{"model": "encoder-decoder audio transcriber", "dataset": "read English sentences (LibriTTS-R)", "train_examples": 15625, "n_mels": 64, "hop_length": 160, "input": "log_mel", "spec_augment": false, "win_length": 512, "tokenizer": "word", "vocab_size": 8027, "encoder_arch": "conformer", "encoder_norm": "layernorm", "encoder_activation": "gelu", "encoder_mlp_ratio": 4, "encoder_head_dim": 64, "encoder_fused_qkv": false, "encoder_qk_norm": false, "encoder_inner_norm": false, "encoder_subsampling": 4, "encoder_layers": 6, "encoder_width": 320, "encoder_positions": "relative_bias", "encoder_kernel_size": 15, "fusion": "cross_attention", "decoder_width": 320, "decoder_layers": 6, "decoder_norm": "layernorm", "decoder_norm_position": "pre", "decoder_activation": "swiglu", "decoder_mlp_ratio": 4, "decoder_head_dim": 32, "decoder_fused_qkv": false, "decoder_bias": "none", "decoder_qk_norm": false, "decoder_parallel_block": false, "decoder_inner_norm": false, "decoder_positions": "rope", "decoder_cross_attention_every": 1, "decoder_tie_embeddings": false, "init": "xavier_uniform", "residual_init": "scaled_by_depth", "optimizer": "adamw", "learning_rate": 0.00083, "beta1": 0.9, "beta2": 0.999, "eps": 1e-08, "max_grad_norm": 1.0, "gradient_noise": 0.1, "max_steps": 7700, "batch_size": 64, "epochs": 31.5, "lr_schedule": "wsd_sqrt", "decay_fraction": 0.2, "final_lr_fraction": 0, "warmup_steps": 1540, "weight_decay": 0.2}
Rows from block 3 of the audio encoder of a small encoder-decoder audio transcriber, named by matrix and row number. Rows with one number belong to one neuron. Each number is 128 + 32 x the weight over its row's rms, rounded and kept within 0 to 255. All counts start at 0. Numbers have three digits each.
After each neuron's rows are labels from the 100 clips, of 14976, where the neuron reaches its highest value: "loudest band" is the band of the loudest frequency at the time of the peak. Only what is clearly more common there than usual is listed. The data: read English sentences (LibriTTS-R). In brackets: how many of the 100.
# fc1: second MLP up (encoder.blocks.3.mlp.fc1.weight, 1280x320), inputs 160-319
# fc2: second MLP down (encoder.blocks.3.mlp.fc2.weight, 320x1280, transposed), outputs 160-319

fc1.566:125155157139122127159134099204081117126183123135102149140180192129144110088096121141112166186150128142167131143124142082136130162134131157101137166159115165135155156124093113167170111159063152163079160116084073140097132148150183174140111168077129118155197129090144133150118072080079142136123232107061163155095123063153095139165119087156130130140154137110204195143110176155157153140100130152078143140134171132097155186162116155107122162147078159107081128146144112161151156106055136
fc2.566:091122139143098107121151095071145146112137167119132078120109095126106103154119178135090149088069132121156100101146186119137120131125177173143150184116087155155122125079152102103104140097143156074155117121088177170185134166161137057087079143175111135171145136143182121069104135083145080101124113133186101056108150128069067098095140116093097126159118212158101085160139102223123083102156120154138117086139139148148117114136069117118156157120159203142138165141192128128119108102113098
loudest band: 4000 to 8000 Hz (58); 2000 to 4000 Hz (26)

fc1.739:104167092114100130177130140119096141116172089120106133103098103132146183139124094122171109145158131156066166150155093127143111125132106109107097121157125102096126130104148124149136125099185037198049147107158157128125092117096110140094107120116155162139120103154174111092176073163055125109124124085108131149158153162156136095141089099120111166064146116079161132119097063155161126139110137202119150109133144153126156135159168152142160087173103167095126137172132112149098207113112167
fc2.739:129109111171115129143106106132096139140136161187142077116112112129131071105167157136181126142128091133100095093169136172127124131149136131161115074119157130076144136147130078193122110161116058118085186064125147108225136146178113163102177105145180110151092161151174070104110140134118139058119111176120117126030101121094101087218170144135138112137128141167167192134095130101174132097148128062087156084126127136103172129117156109107199122200133172135106078173128131087108119111115056
loudest band: 500 to 1000 Hz (30)

fc1.381:162174112094171134170195107104075079176126140156138153068114179107092096167122110085149131160164115079063103117099055107190163148125151109166127134104112126179125122125097127138102156129111150123081136098125097214104124157121115164095105151104144178188119141122172162107149122101136116123098120114083161124089147181165097065083128148128152110184131111098120146090113151110113122129095108153132146118152164110114110126163156103129080107111093190157163177157099152118131077092129131
fc2.381:102143133237093081139144128151165148184130124121135092181112133158097092163135166132174170114148146112171132126166134134124105091144122128101115159148117091106111150108141099127087124111161147135150105122152143137130199158089103113143063108142122138088117125144134171129140134109145059138136133163111072093082137099135110053131149083130105142087146132172136092129159100117148148099134124126140116083104079081089147156151109154084120130109191178167133092154190170141167070163093087
loudest band: 4000 to 8000 Hz (47)

fc1.65:152094068160127152171100156118145105097135142140125137092097137106108099090045059139146108177163146080089141151128161151086089150134054152175153104136116098085124160173096107167129110196115106150104140227197132099128119108145141144153143114128163141149151147153105134175175098047117159100100172099108162158084167123165138104166159126131124145116151088130136183155106070125197130112110131184110139139177161086092196101149124118147118106096140116074089135139117113166151085073126139
fc2.65:083170183127106148126198151128160115117086100035072072190153107068145158155177168132083175159106100115149121104057153140089179158133108145105113158164143127143092099125089194064106117103131139075117110129141135159128164118117125069133127125143113077098164102139112124140067121145096060091164137153189105196128120123120145144151129123109203138124080179153123052136149171115083164135139178080166109135103079111171044103106090067100127130110092105112126145120104113151132104140118197
loudest band: 500 to 1000 Hz (34)

fc1.147:137088145098109099105116135108134127151173070139138127109153117072047130150075115138125100151138136160091078129122193117167122079160119138160154088094125144100119111138091147166103109125070081136100119099151091137150091130185158107162152106148089171166124123108125133097136130073119190175143117111160189119139098161087138126098075126147125122196209121124132117164124129120116127139154058134093152101054158197163132093156154149135038143131120120111127173116123095054111133136134194
fc2.147:108130155170102141114109150108120089083107192116160099168070097159107141160102181128154188149096116122191058187171071153131135097101179095158092107099080170162136131151117110134141152111138122125138107090127171168159083077084106120107188126213115131149121130205118094118098136104116099133139132155127120146124132124086090132068125139077158178152071141145164175128193138136103129093149116112128074154121129193147068112144107113171119104146141166148136084132097130186101131078136131
loudest band: 250 to 500 Hz (35)

fc1.605:153124108122086147130125147136105110133174082133159124107147125134185103121138128112081103149152165122119134114146120143099130122107117160125117075097119096094124105109109107182055138161121112101125102142136126123171162115120157168111088104140194102178142160094159149118169136141049160162153160084147117114094171169155091094144131181168161115115124054110117096107142111131112120150130113124061139098094134122074112151152113155089106143158047167107082191151115090131150106113124100
fc2.605:092103123124111129109127096112116128071117130077051168118158072111112092127136192157100133091114133146147091155122147098166128169161185151111102088126197161150163101131118165141048138149072180150164049124131124152149080081112165060158155122139119072144154122148111088135081149158127176092112094080156159193147101131121154156140162106121188094127104126138143109101144142137085152119168134122134147186089128083137117111157077160182164167091030123110140145094101110136136139125108120
loudest band: 250 to 500 Hz (38)

fc1.105:072120111133145146119143171123134141089153132122119167122126127161156086087133132127143159136135146137108114104146130111181071092141106123107113144203155126143141128123109091081131092133082068145077104119168106139135054116133104156137065141133126098177080095112177118135102153104103179149173191111099192126072112124104119148102130149160124163114176073123181102186140139175103066089082104164055170160147154102087145137162197155116094125131132170080165106167057127139146146127078140
fc2.105:157176140104172094118114123135147101112118179119120154167068112142160133213165163144143134125193104144183147154162125098119164124141155089094107191160104159128152152115162142122100172175103116158130119122148104139092122106132085140093158116103139155118183086118115120123078087126175059151154125111196128151154096053127156128180199098064133199143122148098108153095116109132113255126074081144127140152115094104167121133068159107118078130154072124116166153113128151137134163132157153
loudest band: 250 to 500 Hz (35)

fc1.144:084100136160176164107144143146095136151149120125128083095104213176075143143128063088124097087112150113103084108149140094156127134097124151132076098118134095138139099172132112121149143123091152145106127131107126145111133142100135152128100094087151101184114128111171214137123111129037111101150169095079107121177151175119105143172153127148075164153169087179095168107171110117128123191095137118149121096143126135118158171153153174142152140106139149142135207124100103132182144121156142
fc2.144:103112199175088143171134170143086153138175122102138162095120099156129076118112075178123082141158143124120161138073107121166105192150205125171151185051147144135168149107086125156139129141031123122111132171146116165079118162122101119155121139133127179078103178141184108177151138110114168181055177141149152104092082136127092187127114148128117131113147131116118147114129118038175120118077133131140128088101144080091127088052115116128096091184128164109099101171108141095121108143069170
loudest band: 4000 to 8000 Hz (34)

fc1.621:078126057148144108086159107130150141165165096142141114121166167131105160115122085096120101099117159151091186150190168108104120128066161109151141143131132127150163091174130124173142094088077063122081146100145146128139122146179079146071125111167104131126132128137140161110157052128077213091103116127112153183133120157156132142120096117105116127147150087086212114151109171174161092137113140158074157027122165170140171199181166123186144127134087178116109141139079130097125183097115147
fc2.621:129057136137121137133121084123136132149168121143112110158090157142135147163125090099077204048114169186122120159058138142140156173112136161127168169127111096197137071139134164161157095130110148109133153181073113114154120099127153097175073159164058125089122156139118099148168061131173108175137117160153180096116111101127107147074107147066173085145148149162130109108121135092109104093116074111126071179167141119140087146138062152074138160086145143163160163089110169101104153176115122
loudest band: 250 to 500 Hz (36)

fc1.113:175140119064052194155138105151132156139166125103077134102134206108126096090127072065148111187141138097119123125142124190170091160137139188165169129111099135148132155140105141116064101185125121137102167151075141136178132179117148141124103101119120194165137146118149135164168127123088106088093162111157154124097156172101100159122150116072105125096154141142147128155127135149156144103127113152199124115098185105161124199207155109105169073146130109144068148071126087189084137094115177
fc2.113:099169078112113137112121078139144157132140137138143140110083096182154145135072112236136198163112080120115109106143103090115093101062089125160107090117164162082112132075082145107097177138123156116166120162122110114139108138105127069145132117152216149091136154146160114091172128155158182131148192145156131109211091129123133105067097147113133112100109126089090145133078163027131120109113126126124172142173126128181114114136069100178141110192072110090092071164124143163132142165141119
loudest band: 4000 to 8000 Hz (64)

fc1.116:111137129122075156188168131093168120140132090085149155176107168023060123159054126119150087142160136057060170079125156109109121099079109107133132168158117084091147087127100077121122094091103106127047097183211142146212158109142105090100118122145102151147137133126160148114187106021135098099125117079118172073117176157108083111092122193151127103107178190159114132132101111126122138118143101155133170076142165087092158111135159169131102045088120121067110134106097111110121124075123140
fc2.116:159025101154087119165164093098139130163120098108105127118183123094102066109077091194179142088160124105141162128159111140111106075137117168135117075139078074171154139054134018130145136098136161146153152172192147146143171124156153125124122132096137150092115084105154146121170106086151131139077203117104151101131152119102120119145127127136116125140080096102115173120128198152169139062166141111168129084102121116170119129152138148142120120108088141123167143096081126127199156124150109
loudest band: 500 to 1000 Hz (27)

fc1.552:178114123127119110194121130095135069164140094070160191098084127137106125136141123097150166129128194161120152089085159109148088086110056116134150114089119146164137153108134144090103052152088114165116081074159118134149088114192116165090136137115098156183104128156108137118189068103143127118138138093153178132160185090121095117138077097139112153189208146175160105141111152102133103115123158151151092056107181191157204109122163100164114153071133126136096074148135126133097184053149140
fc2.552:174109149185102071151111100125155171128145145050104122048088163144124157114136050188149081093110143145140129144132156192086089128102157108142168114083100142130138108156150130117111101132135125092097067114091145127138112138104136105141104109154137137134079139138081103111154091132148129109084134172102130140162165098141145117177114166116157161216118165123201150127122152146162111119126169125152116113148112156194126057084140106107163150094189150191092123147099115088125129092147137
loudest band: 500 to 1000 Hz (28)

fc1.296:168085034134117229110136068121097142134137075094146129192195192143126157122110103094110138117134133155099097126129186086164160131194154117136138094126117155109102148162115072161122083141125100191118088142146155127160090192178113151151090076139142105143150138087149145146174145098091133167140118083153164108113153173121113114136118130142165101150162109114096124152093102131120095131131108141119124062117172118113178113122177121130097099116095119140170160153141035111110162110145161
fc2.296:131094137082103145168133098169115109100140181128110146149104152111162142120093132167197151153135082119180133172161127093176139192113162146138101141114160088168164164115174202100164068103171077152135071162167043094141151118128138094143137096151094104098134206117146137144081139146124132110079114177084109072137101089158092127162141134107120131117154109166142157120114188101108118130188207103138146191117100158169142048088114151141130167131152147125120140148139174164131128162107235
loudest band: 250 to 500 Hz (57)

fc1.733:118146114140103123125110089145121115210163138114171147093119200101095119113098044112130117103169135170105133116106136125164130107164137184098158131133075140160131130181093133099174085121076048124074148090110124096131127106081093150111138127131151153158118132129088133073136083124121144105092125168112162126157141157119115085108070133120111135111178083118090176131076081114118104131145094125126166104115181147071135118145118162109151181153178135078063174151061145121080140116141164
fc2.733:161131074153177183136125102145114121147191145055126083170116090111107098087143083188164137117110125105166195111131113112123054122117094074101091110104124144154172150079098147141125068143135129108086144071142159082137140162116101118143087103136135132145141103102164104084112123100092135094079146145126107140103123066136106151151112128139132133135148141148074145174103109091146106159147169191166168122103159159123093098184165129096113113201089160134109157179067184132170121097139069
loudest band: 250 to 500 Hz (33)

fc1.194:153099130120109164155156117105070055164135042111146162174093147125086098104110099068151123094137160099090160135095117081120178089151159150120149058164158145106198181079125182123163166115127153142127098151111160101128116155166137136140145091099059144115081118110138125169188096103113157104067179077144137127089171101199150068135162102153141147133151151151188121111110093148123131111054113095147128170119164142143124165154194125092138147129119211167133093182145123133114160071077133
fc2.194:118157092153067126136105129130135079169063101182126120131104076202202083168122077122136154160141124071138099110130153160129125097127160094115140125093115179115132114101124184145123197087121174134172144161096097094107102120133068147088151169151124136070241137182156161161107145152121101146138122187130098101131123129102090061105121138125094124158124088116184126065191167111091132132200183158139064172187105138116107146152104048141070127102076157120111117176214110132140082120071126
loudest band: 4000 to 8000 Hz (37)

fc1.152:118098106086101073154096093173177096191159102150143107103164147116120098082102101136090065079142121140089143156164112132112125121123101178052117090135123103084133104131103103136207061100116128183083104079178200169108143133188138111153162137042153183105151161119219172143125069145136160116148106158077110042127132151188107108097075176128080138121141128155143127154141144125153147184146069147099151146146154096118174149123168150122107096139090192083130190126139104093065123089139098
fc2.152:148183191150069134111140159100104104125060150133074129135137140077144123135124187131120027143080176135152127161134177178120176165116147112099080173176090141127065141117082120108125107122160156109122201115161087132174104204123221118119062166120132096119109090146051156127117069151095112085102130158116110115156121116088096136096128169126086131099133191139118112150114151118135170181139094077083136106114107133146113143102143126180136151098133118150194179163131132143114149083189108
loudest band: 250 to 500 Hz (33)

fc1.107:143137122124122167152164143129141123156122038103160199160105158084083172122106125136188095097140114143058149137128104081174122101132145118128101113145134187106147128156114134131108148105119145203013108087193151118088146206165115186096084111137109158127100157136118146105150121156103135126126139156099148143134152128165155148153105110184120170137135089085191175138106158066133182111123125120148112147143133187140200150122155160138163096130097147109131077122071157127099099084156126
fc2.107:159176104118137098107137122124153143145093100117120171136157070134109106143139214185077078152105141125148102127098180144107224156109071082129128127126162178131142096119124210125114103129108174115195138120101129153117163105156142120148124126116135140089111086086114153138117164132092106161087082129146116174111122144076136198146157134157128145165122153055130125154168206119073188046153134083163084128126120139167155156127122107120134190120087095108143153086142107115119076118188118
loudest band: 250 to 500 Hz (54)

fc1.129:124105182156135077165100104157093171136141131187122137172086143111139099198107101091147105107160145124127153164175110177076100136080142100137153144082042110170125134172136049120136165039126102137102132121110163106123161155112110106092139116111135131152186169153118152132105168127130130121134090139080166144169206173101114158134154086096096158145143136151111123104173077116100124133132136203117174106217190125103147181153168169160191130132134109128094076098128151159144120111082160
fc2.129:184157180100091128123091124133126137143148137128116132152193087129108110182077115066114164157134123187092122082090164108120149129106141188208186125093117087116118139073136096205096083148085148131142120093179135081125140113143151093114167101142187121174142109128116123103135149160152083126069053082080114200126157089088136155116144090108154186140169157234117140157121084139080090130165093131126162117127115070172070109102149110160144103134129146112098143036120082121105129103102152
loudest band: 4000 to 8000 Hz (47)

fc1.310:091155130165098140162127134189035151164118126115145120070102124117124144074122067115125089135183148093079144143152092138102168112055097152147144127107132106150107141119103126179106086128121157131096108105127120145160106160160163167068170139126128074129103150110176144123155041142089123095071177144098171115110142160177126092093121123123070113130146133084159150076125101080164109159100130077144126056171132080064137125062158152121024127146128154134141162144147077132150124131102100
fc2.310:131124142152104146131112040113132151115091177103083128112156099110113111095148153100152113143078187091100127208169169170111138151095120125128129148161208201144064176145095059130120141092138165101108106177100141129164132121100159096094133112178126102140106080185144100167085133114068119051075083140132144207096085099111121101136177065087194121142147219107132160117203100140089175113119132130178138132128135131140166139119147142133103204182098149174123149097174110151106067109060146
loudest band: 4000 to 8000 Hz (52)

fc1.713:170114087125128094159139082154104150167117155079115112127099160135153127145099120087186080162160155145129093139123148120176125152108139172136131141122153114143084121096131140133151101110145163114089110125080085096165100114196127132084173177075175151161130105097192100206152109093083147163127112121128178138094098153147144101127129139086118114101179136094218148138150122127085126164087116141055146155181166105124146194103139139114083124125116176155115128141171115129172112077123147
fc2.713:124126098149154120141142158099158142158117158147126157174193078170136100168172143091119163109149113103115102113165152104117171147100083108166126121173106110118140175114164082130166156161134132127161117070144177083086143133131133097176149114142113194119145104178119128085112187117140103114108125128094097165072108129099097098092133124121184118138079125095098104179155104099094094094176148088157118142131122147122113135084143117108128129120179128164083124129089149100197136142088127
loudest band: 4000 to 8000 Hz (29)

fc1.690:137085148117170221159188107123055153107157156159112131140144164119113172133088112066148133092133191122091149156123123108165079119162144127133125129192117170096167165140099131165133133129087123117127092106142170116154150083135126186068121115109082168103154133121152115200150135068092099115114120074099131141136137160122153116162152102149130154109137113115162137119124102146117096186056088115144136091108215155136108196175152132100142135119086174130124052155109088099119117127156144
fc2.690:147181082115114137097133111165148135162150140140181107123115130132052146114081117126146109127142077163101109168175150168118132148147149170227136124150111094107112186090174138152170116165097130203085097116142131102075130150147129163150125129117148151155109092135133144106139133100083160155116099126066119124129130135104142156182187130148080112187166133144161091145102133155186144095078111161151181137142106136134169081093131126150093126129182151185095092069106083117134141085116150
loudest band: 500 to 1000 Hz (25)

fc1.434:155099105102175119197131090131117129072092073131125093082112108084133147157101107109133123119154139124079136168103103150125065080152105156128184094086146127122112134171099088174080061110137121125087150146122127097133062138152171148114171151083118149098075117130115141132170087100108152120126153153142192120132130089121172135152096122101129103112165042171113132111126107115186160101110116201056174136141123137129156069129133138167085071109134078115048115113145101131122114138133096
fc2.434:159120198128138079046078151168126099120116093060126136149098110103100165143125174178112212131079097132112140127122161153105138119145153138152150158145131094100076155124141145164139104111146174092154124100176131123108124108128116129173143121104103145101142080079108130138108164102120084176095149138134109162165154121068176150166177156154077116102167096185131094152162096139105194064096156136156103184148104098173130144071113120106158077108128103129111110053143136140138102106121131
loudest band: 500 to 1000 Hz (36)

fc1.331:147151090127163143193123114142084082116191143211107162184126143105173173103102027138140099063135140129118170139119065075166121111125160119076151104144103098136167100116129136158092099102124096140057124146134118114134129130119111129155106165095133146170162186075174162134157106089115106148158092118134176130129125159189121153155112171152112158147124077145155151136157161132163076208129112150122127106151211122135157147208097090113113162163103125122111105095127160170180104128075137
fc2.331:123144157144148148136059175127138111111150103184127133126117119145150139111183159151129176189148136137104132126139082124083136157153099128168127193147137117182149118104058174150121138183104130124109137188180151119137177092093102118126134105105095150120177154071150131134171081102090138167100137105147162170224154122210135162116062107154157202128172106051170187110093134137099176114104083132108130119120130100140129121173117059136094092175103116137176171124131090144124124130149114
loudest band: 4000 to 8000 Hz (32)

fc1.431:103131112192114104136125128164120056144127128105121114104114120120179104133104074105146097132142087147117079169146134125108114117134093113112204129116117149090184128154087178167154098133098060170087083150121088081134054168137134120113181112138127141144155121104189164165169112115103131093082150114115111086098147151139127058120121145102137165088158122061180121138123114037111104141102122172120188133122135170152156167168134134115142123181137141043031106166110112130076152120145100
fc2.431:094121152125161143122090164151107108121107135154121097151105107066178136132191160165119121169102097129125123192053085134103175142063123094134097165155120158140103104141060139195143148133171109112150196119065097142106143140146123104118139137145152105150123102142157139185136148172148074123118158182083111170100094117140159108127074152147144148135130178094141112124117127119088163118080143080088086168126078160106102087098123206140176146124130119145155141148157112133081107149134069
loudest band: 500 to 1000 Hz (43)

fc1.255:165123096112177153138144131108136159116139105089125116135162118081101166130102118093103110123117141156155108121093128173182086144170140142134100144100118113118140115120101123182133177060097135110091071105093112135098097101143103157148101056113144122179158041078154184171143087083117141125111107140085150122138113155157141121133135151151139093091202130140166126202089083148157122167089082078111150087132157082094155138107199178093122102117150165161126165171133093084126166000143115
fc2.255:126144122169144158153150128069153096213093152181138147073090170167146146096109135145182090136088124140149066144132121121104094071093197131155115157027186105128143132146113061198145075129173113138055142177130123173108064103137125115132125131130100150100073110144132103150111112128149110100122131159126121053148127127125122110145139146109178133144104094134160168094118134126131069151128148151126117100139082147107241111144154161100116109187082123104104107149083161117088157117069106
loudest band: 4000 to 8000 Hz (39)

fc1.205:152116150165121216124121120109100094173167075169172128148126181093136136137111088122087076122169151165095161158130174061145115184115121124079095074127114172027159103171098120159112172089081123142093106113133131139161154127126104204089154081129101129091105184120140190103122109071086106124116127119131089152171179165113175108105116144118042144140156121092164143090083097128107149174080186186124124144183192187118114131135155111131120162133133131094095104125151088097065104123133134
fc2.205:104117122141080130113076106135129130072138191114034121069154155171113148117140089109087161145123168148131143083149126076116108134146161107121193095116101115087150140128172162118119122157119195000151071118128157097095169085126114139141136112153141093147173108120180182130121111091075118120158182113144132117102108134119081117073123116152116136161072124186096097116111179073147140174121092110096047076134163067097064127126111117162140173095151149147146070122088160075173136152126170
loudest band: 500 to 1000 Hz (37)

fc1.346:134134077187100110158155102122090151115110117160107178135134162067165141093147127095130104152171145116088165149111176080147121130159111181143155102133115125074144120158093069182074114149089110137102145096107121089125120165144129187169140150104091123150060119093159204141175100085111198132126109144063147142062114114140092115131112174164172080069133040067197097166176145127190139156137122120041159147157172100112147176167209137146122115108095116091116166163094074176088167137143141
fc2.346:067066169229169149156144158109151138108086157119051164152097104099136146086159170111153158118106145089161132190156081112064094135154117149097081155089120144133152139134119094133057186124078167103108131171124117092148176097083134147154084153159131099129124133154107111089119154121124146083161121158121088175075095125135103175174184097136176130113126135130126167110155169168139117078154134129166074139154087091137097103108145140089136102077081101082186137100138161178153119133086177
loudest band: 250 to 500 Hz (42)

fc1.691:148147115111122156192148121148145156162156080147133137123145171133182134109162066084097100150201163157118173106148169147114133091093143153115133088183112072087118094115158112123157120099167088152103110134167124112163069087067122197098120148149137127099118122088140105128124128106082120125108083092201097147138195125163143151145084166154096145105161056074081134129136123149125082118135131141159165117123161158109195144137144126156140107138103132092095129106093132135118163109109154
fc2.691:132081139120107145139131163126117080158154092061143075134138092130173164151083106072091161163164153184132105123108134057097141125127125035146189108045040112095169112136102202129136130126142070172131084148113199104137097118136074120080131116169127131139116126162171107071149130122117098165096168121170164105104182150161105070125050116097073144208132155121161142173184161106186086115161115141163168101140112139173101096104154146077153087091146117128057133132099143125175116136102127
loudest band: 500 to 1000 Hz (25)

fc1.8:165114082153083114176103103122114105157142146145176152172151105163151122181085113103134016149141194112053098091165105181170180070118184139156114181149128129126154063183106105138114134101054135103113122133186128137117084128202126142041128134070156089146121167129114211078133107145098173112115112066125123167090139165131083129083105113075140144132166135128108145087130171165161102191141104061155169061165126141128146069166147151104128136110118138075092145121141116123110163099120101
fc2.8:152142120103139133145130116154136098120103093149138198080124094139128128088110121182123129152157108162103146062138228054129140128115151117210123150150161110093087115135148176187135147108132158172126115091116070161115104128131104151092125116175112154155137106123116139116095098068112152111114121176089130139129165141112137121156113190151124173085140143003169110129169181126106140163116187127125162177175133097110177202083203135097137188148136074100116139088138154099185138134106194
loudest band: 500 to 1000 Hz (25)

fc1.112:134120046127098171121137072146144138141127103157140147076084149114168182125118036078131105137173128168118178126122156073160181077178114135151131088169144097066108220163159092164118137130116075153100112117112089156127089123147130131120106107098135154123141150076141128091175138077158163113168203084120167108099091170159127129086123129099121115070118131107143174159067201082147121160133093082131190103170151124064173158165203163091121103104173142077131148183091112145101137070096153
fc2.112:134097088130108151125115106105130133150143091178169128143089150098102145089147205101080183083100202146106099124156157098175084136121127077158108128137160137116161112105162151183143106109197104086146160098138109096150165143148108153089191099128104098101109176125138118027185135095119074081140108150159069033162097139099111133165142078148092139105134109168150124142079114111168158103131138134104191093093155143132115129119139157120107110173168106164173151150160137088125155081111154
loudest band: 250 to 500 Hz (31)

fc1.115:051185070161162112129137138103158100139113107109159124142133156097164127143124102110106113151119103199134135115110185095082131132120118130073170075123136085112154135159076080156165082056127080157125085124155157139160145120099165144118158093182120095183125102111081159153167083065064137069121143133102134137115162153096096118084114132116098193127139132115117099130139157186114134177084107133095187142149139159160180137195170139109142142099073135042135154108132062187089175117146076
fc2.115:154114129118138164123096120134133157169162138179157116186093153154122122084173161140142168107191140104161100133126119108155188126189193151077150131152177129133124097109164171094129061146201128141171078211089176133096142151120095088086105153194124121152109144090106132150069118137135090159142114155137127147113105129150138155122090105150126075147054112151145062090086149145084107119097140067059140156157151154177135134099101139180068155186085129195186120094122098104150144135140126
loudest band: 500 to 1000 Hz (46)

fc1.388:071150150178111079156164106139053145142101128110114149091059144126147144128090127111164137193163122149119154126107166109116078128107107115118129172125084088162141139128123097112124144025150126147102139116156059132166087123130153096084108195146131090115148117130121141180102084151096116180131160095118179128155166142164123152157098093154126145118145116106149132149120151171094106182173180154079147142165140169118177124165144148125150081109143096087089126107164130150105111062139094
fc2.388:127127158108129124144086161120156136153154140113112139168109164126152098127139068122179190096160118077070174167094082129110159111121083114081133118200130124132149184151141155146135199109084099150136138194187137074126134147101155038126104140134066125159130152129104049101120063089120055181133120146130120116173134119181149145158095096126135121170051090127112088139093130132165153136096103115057097178071134201130143166129139090117119164116107138142152102108130154168118099111137155
loudest band: 500 to 1000 Hz (25)

fc1.706:166148112163095144141183091108086174178109147183149214141126133117070146127079121114160122132145170142115098124134123100162130085168165152147114094120116167097149116142133153071103152123122120135049091077157127156126128154173134133145122088137114160124077134037121153096130097155110190069113093105136177150141156132111147118133077106173113127196154124058162139120137140152108088099112073124177139104133165138151135107146164175151109108157156165102144135153040152084086128096098157
fc2.706:176144158088122123136111139069142133183130134124112114110127102151106126136157102154122138136117092133113100167107129142132137117133093110110095038123173140105115172103182136110118091203151170160112087164133109084114111156160138081139100169119125154113101153116122097063093158177145135072153064115080094132251157170146180174156167130110058101184168162109109117095096099086138120079145128146177077149076142139101124152084113175174139112125162174144072095084196158092087146140132143
loudest band: 250 to 500 Hz (48)

fc1.84:157101119168183145131142105145124167084156157169154135123123132088080133141061130120148088181227191144154139169121086136133137130113104157084134049129125096063141106131097057147106113033139113196091135106171142119110059120144131162154119164141131103139165105151170147139172107129113128081125122106087186130124170123168176154132096134140140085089174122061177057108157157149136127195118074152159069121109199143122212120172128138161138054120074141062106131118143078138119121098080113
fc2.84:144163149093140158172125108090113166149120118147133174141143116142125103115128105161139118134107137159105152123154141126081139093149091055159145132153155064129184026164154055147133148170105115165146083177106147166193048128133094146094125159115136171124168145103104068117127158128120133131183146137109128094130093149110168074123178165143112134183174116114167138030078071145109130159081130120111124095152115174144161119153144103142118134105111125186104121115204119159096108136163213
loudest band: 250 to 500 Hz (32)

fc1.101:128137119172102138142100155125122162113179159104100136136143117136122081113110101095107109179113160125087122121134074142119119066125149146132156143093073109139166180177155089184116113145127049117065111125128150147090082123120149178120107084095117131135148114076142209090169158103105163090140125081139120154173136173118134134092106045180112123117192098150136126121135119126116078163059102120124182061113126141127178073164162157117127066098097172138080143082160089076110154138139136
fc2.101:150036131109144150158172091128177122132095104151128139149112150101155170082160140083134131170140210131126108160070126117091176099142052116110157142115172076160117142106104114114155157164123125087122121184100095126122141189142102112120104124204097193145156116105117168158098102087197165144127123156159087147144085098105159157176136145177156051068123089108214160176127150175118163175113149145134074101128093124116156138087168160094112127153147106130093125180172098132147077114104114
loudest band: 2000 to 4000 Hz (31)

fc1.121:078116116201144087163198143159087149157162173090093135077156155153052053160079104122111130159133105176102142115087101086200115075159137118091163097090076122093173133103154058149119083123120061092028134133150116154082074106112141123142111126076159167148127173144157138137128119102132150170154167067113153094171097154126111100176055130152126091125150070142087115055131125096157144120117076132111172076167196139146156136129156104170104128139148155162090105096100169083117136126080176
fc2.121:154145109087141109123140088129104155139112110127165074156155142101125162121151133170118119144128125114104136126097149078156090093064132137106114089150113126109135083090201087101168164184143151108134196131136145132149186182108083143076100162172117132105159149099114139122078109108135096137096139139080134138171077163124146082129136144129071125162107044191037086141101114066141133155142122137154149149110145132171130169147162109115118188143163165162101107131131108102150157162146158
loudest band: 250 to 500 Hz (53)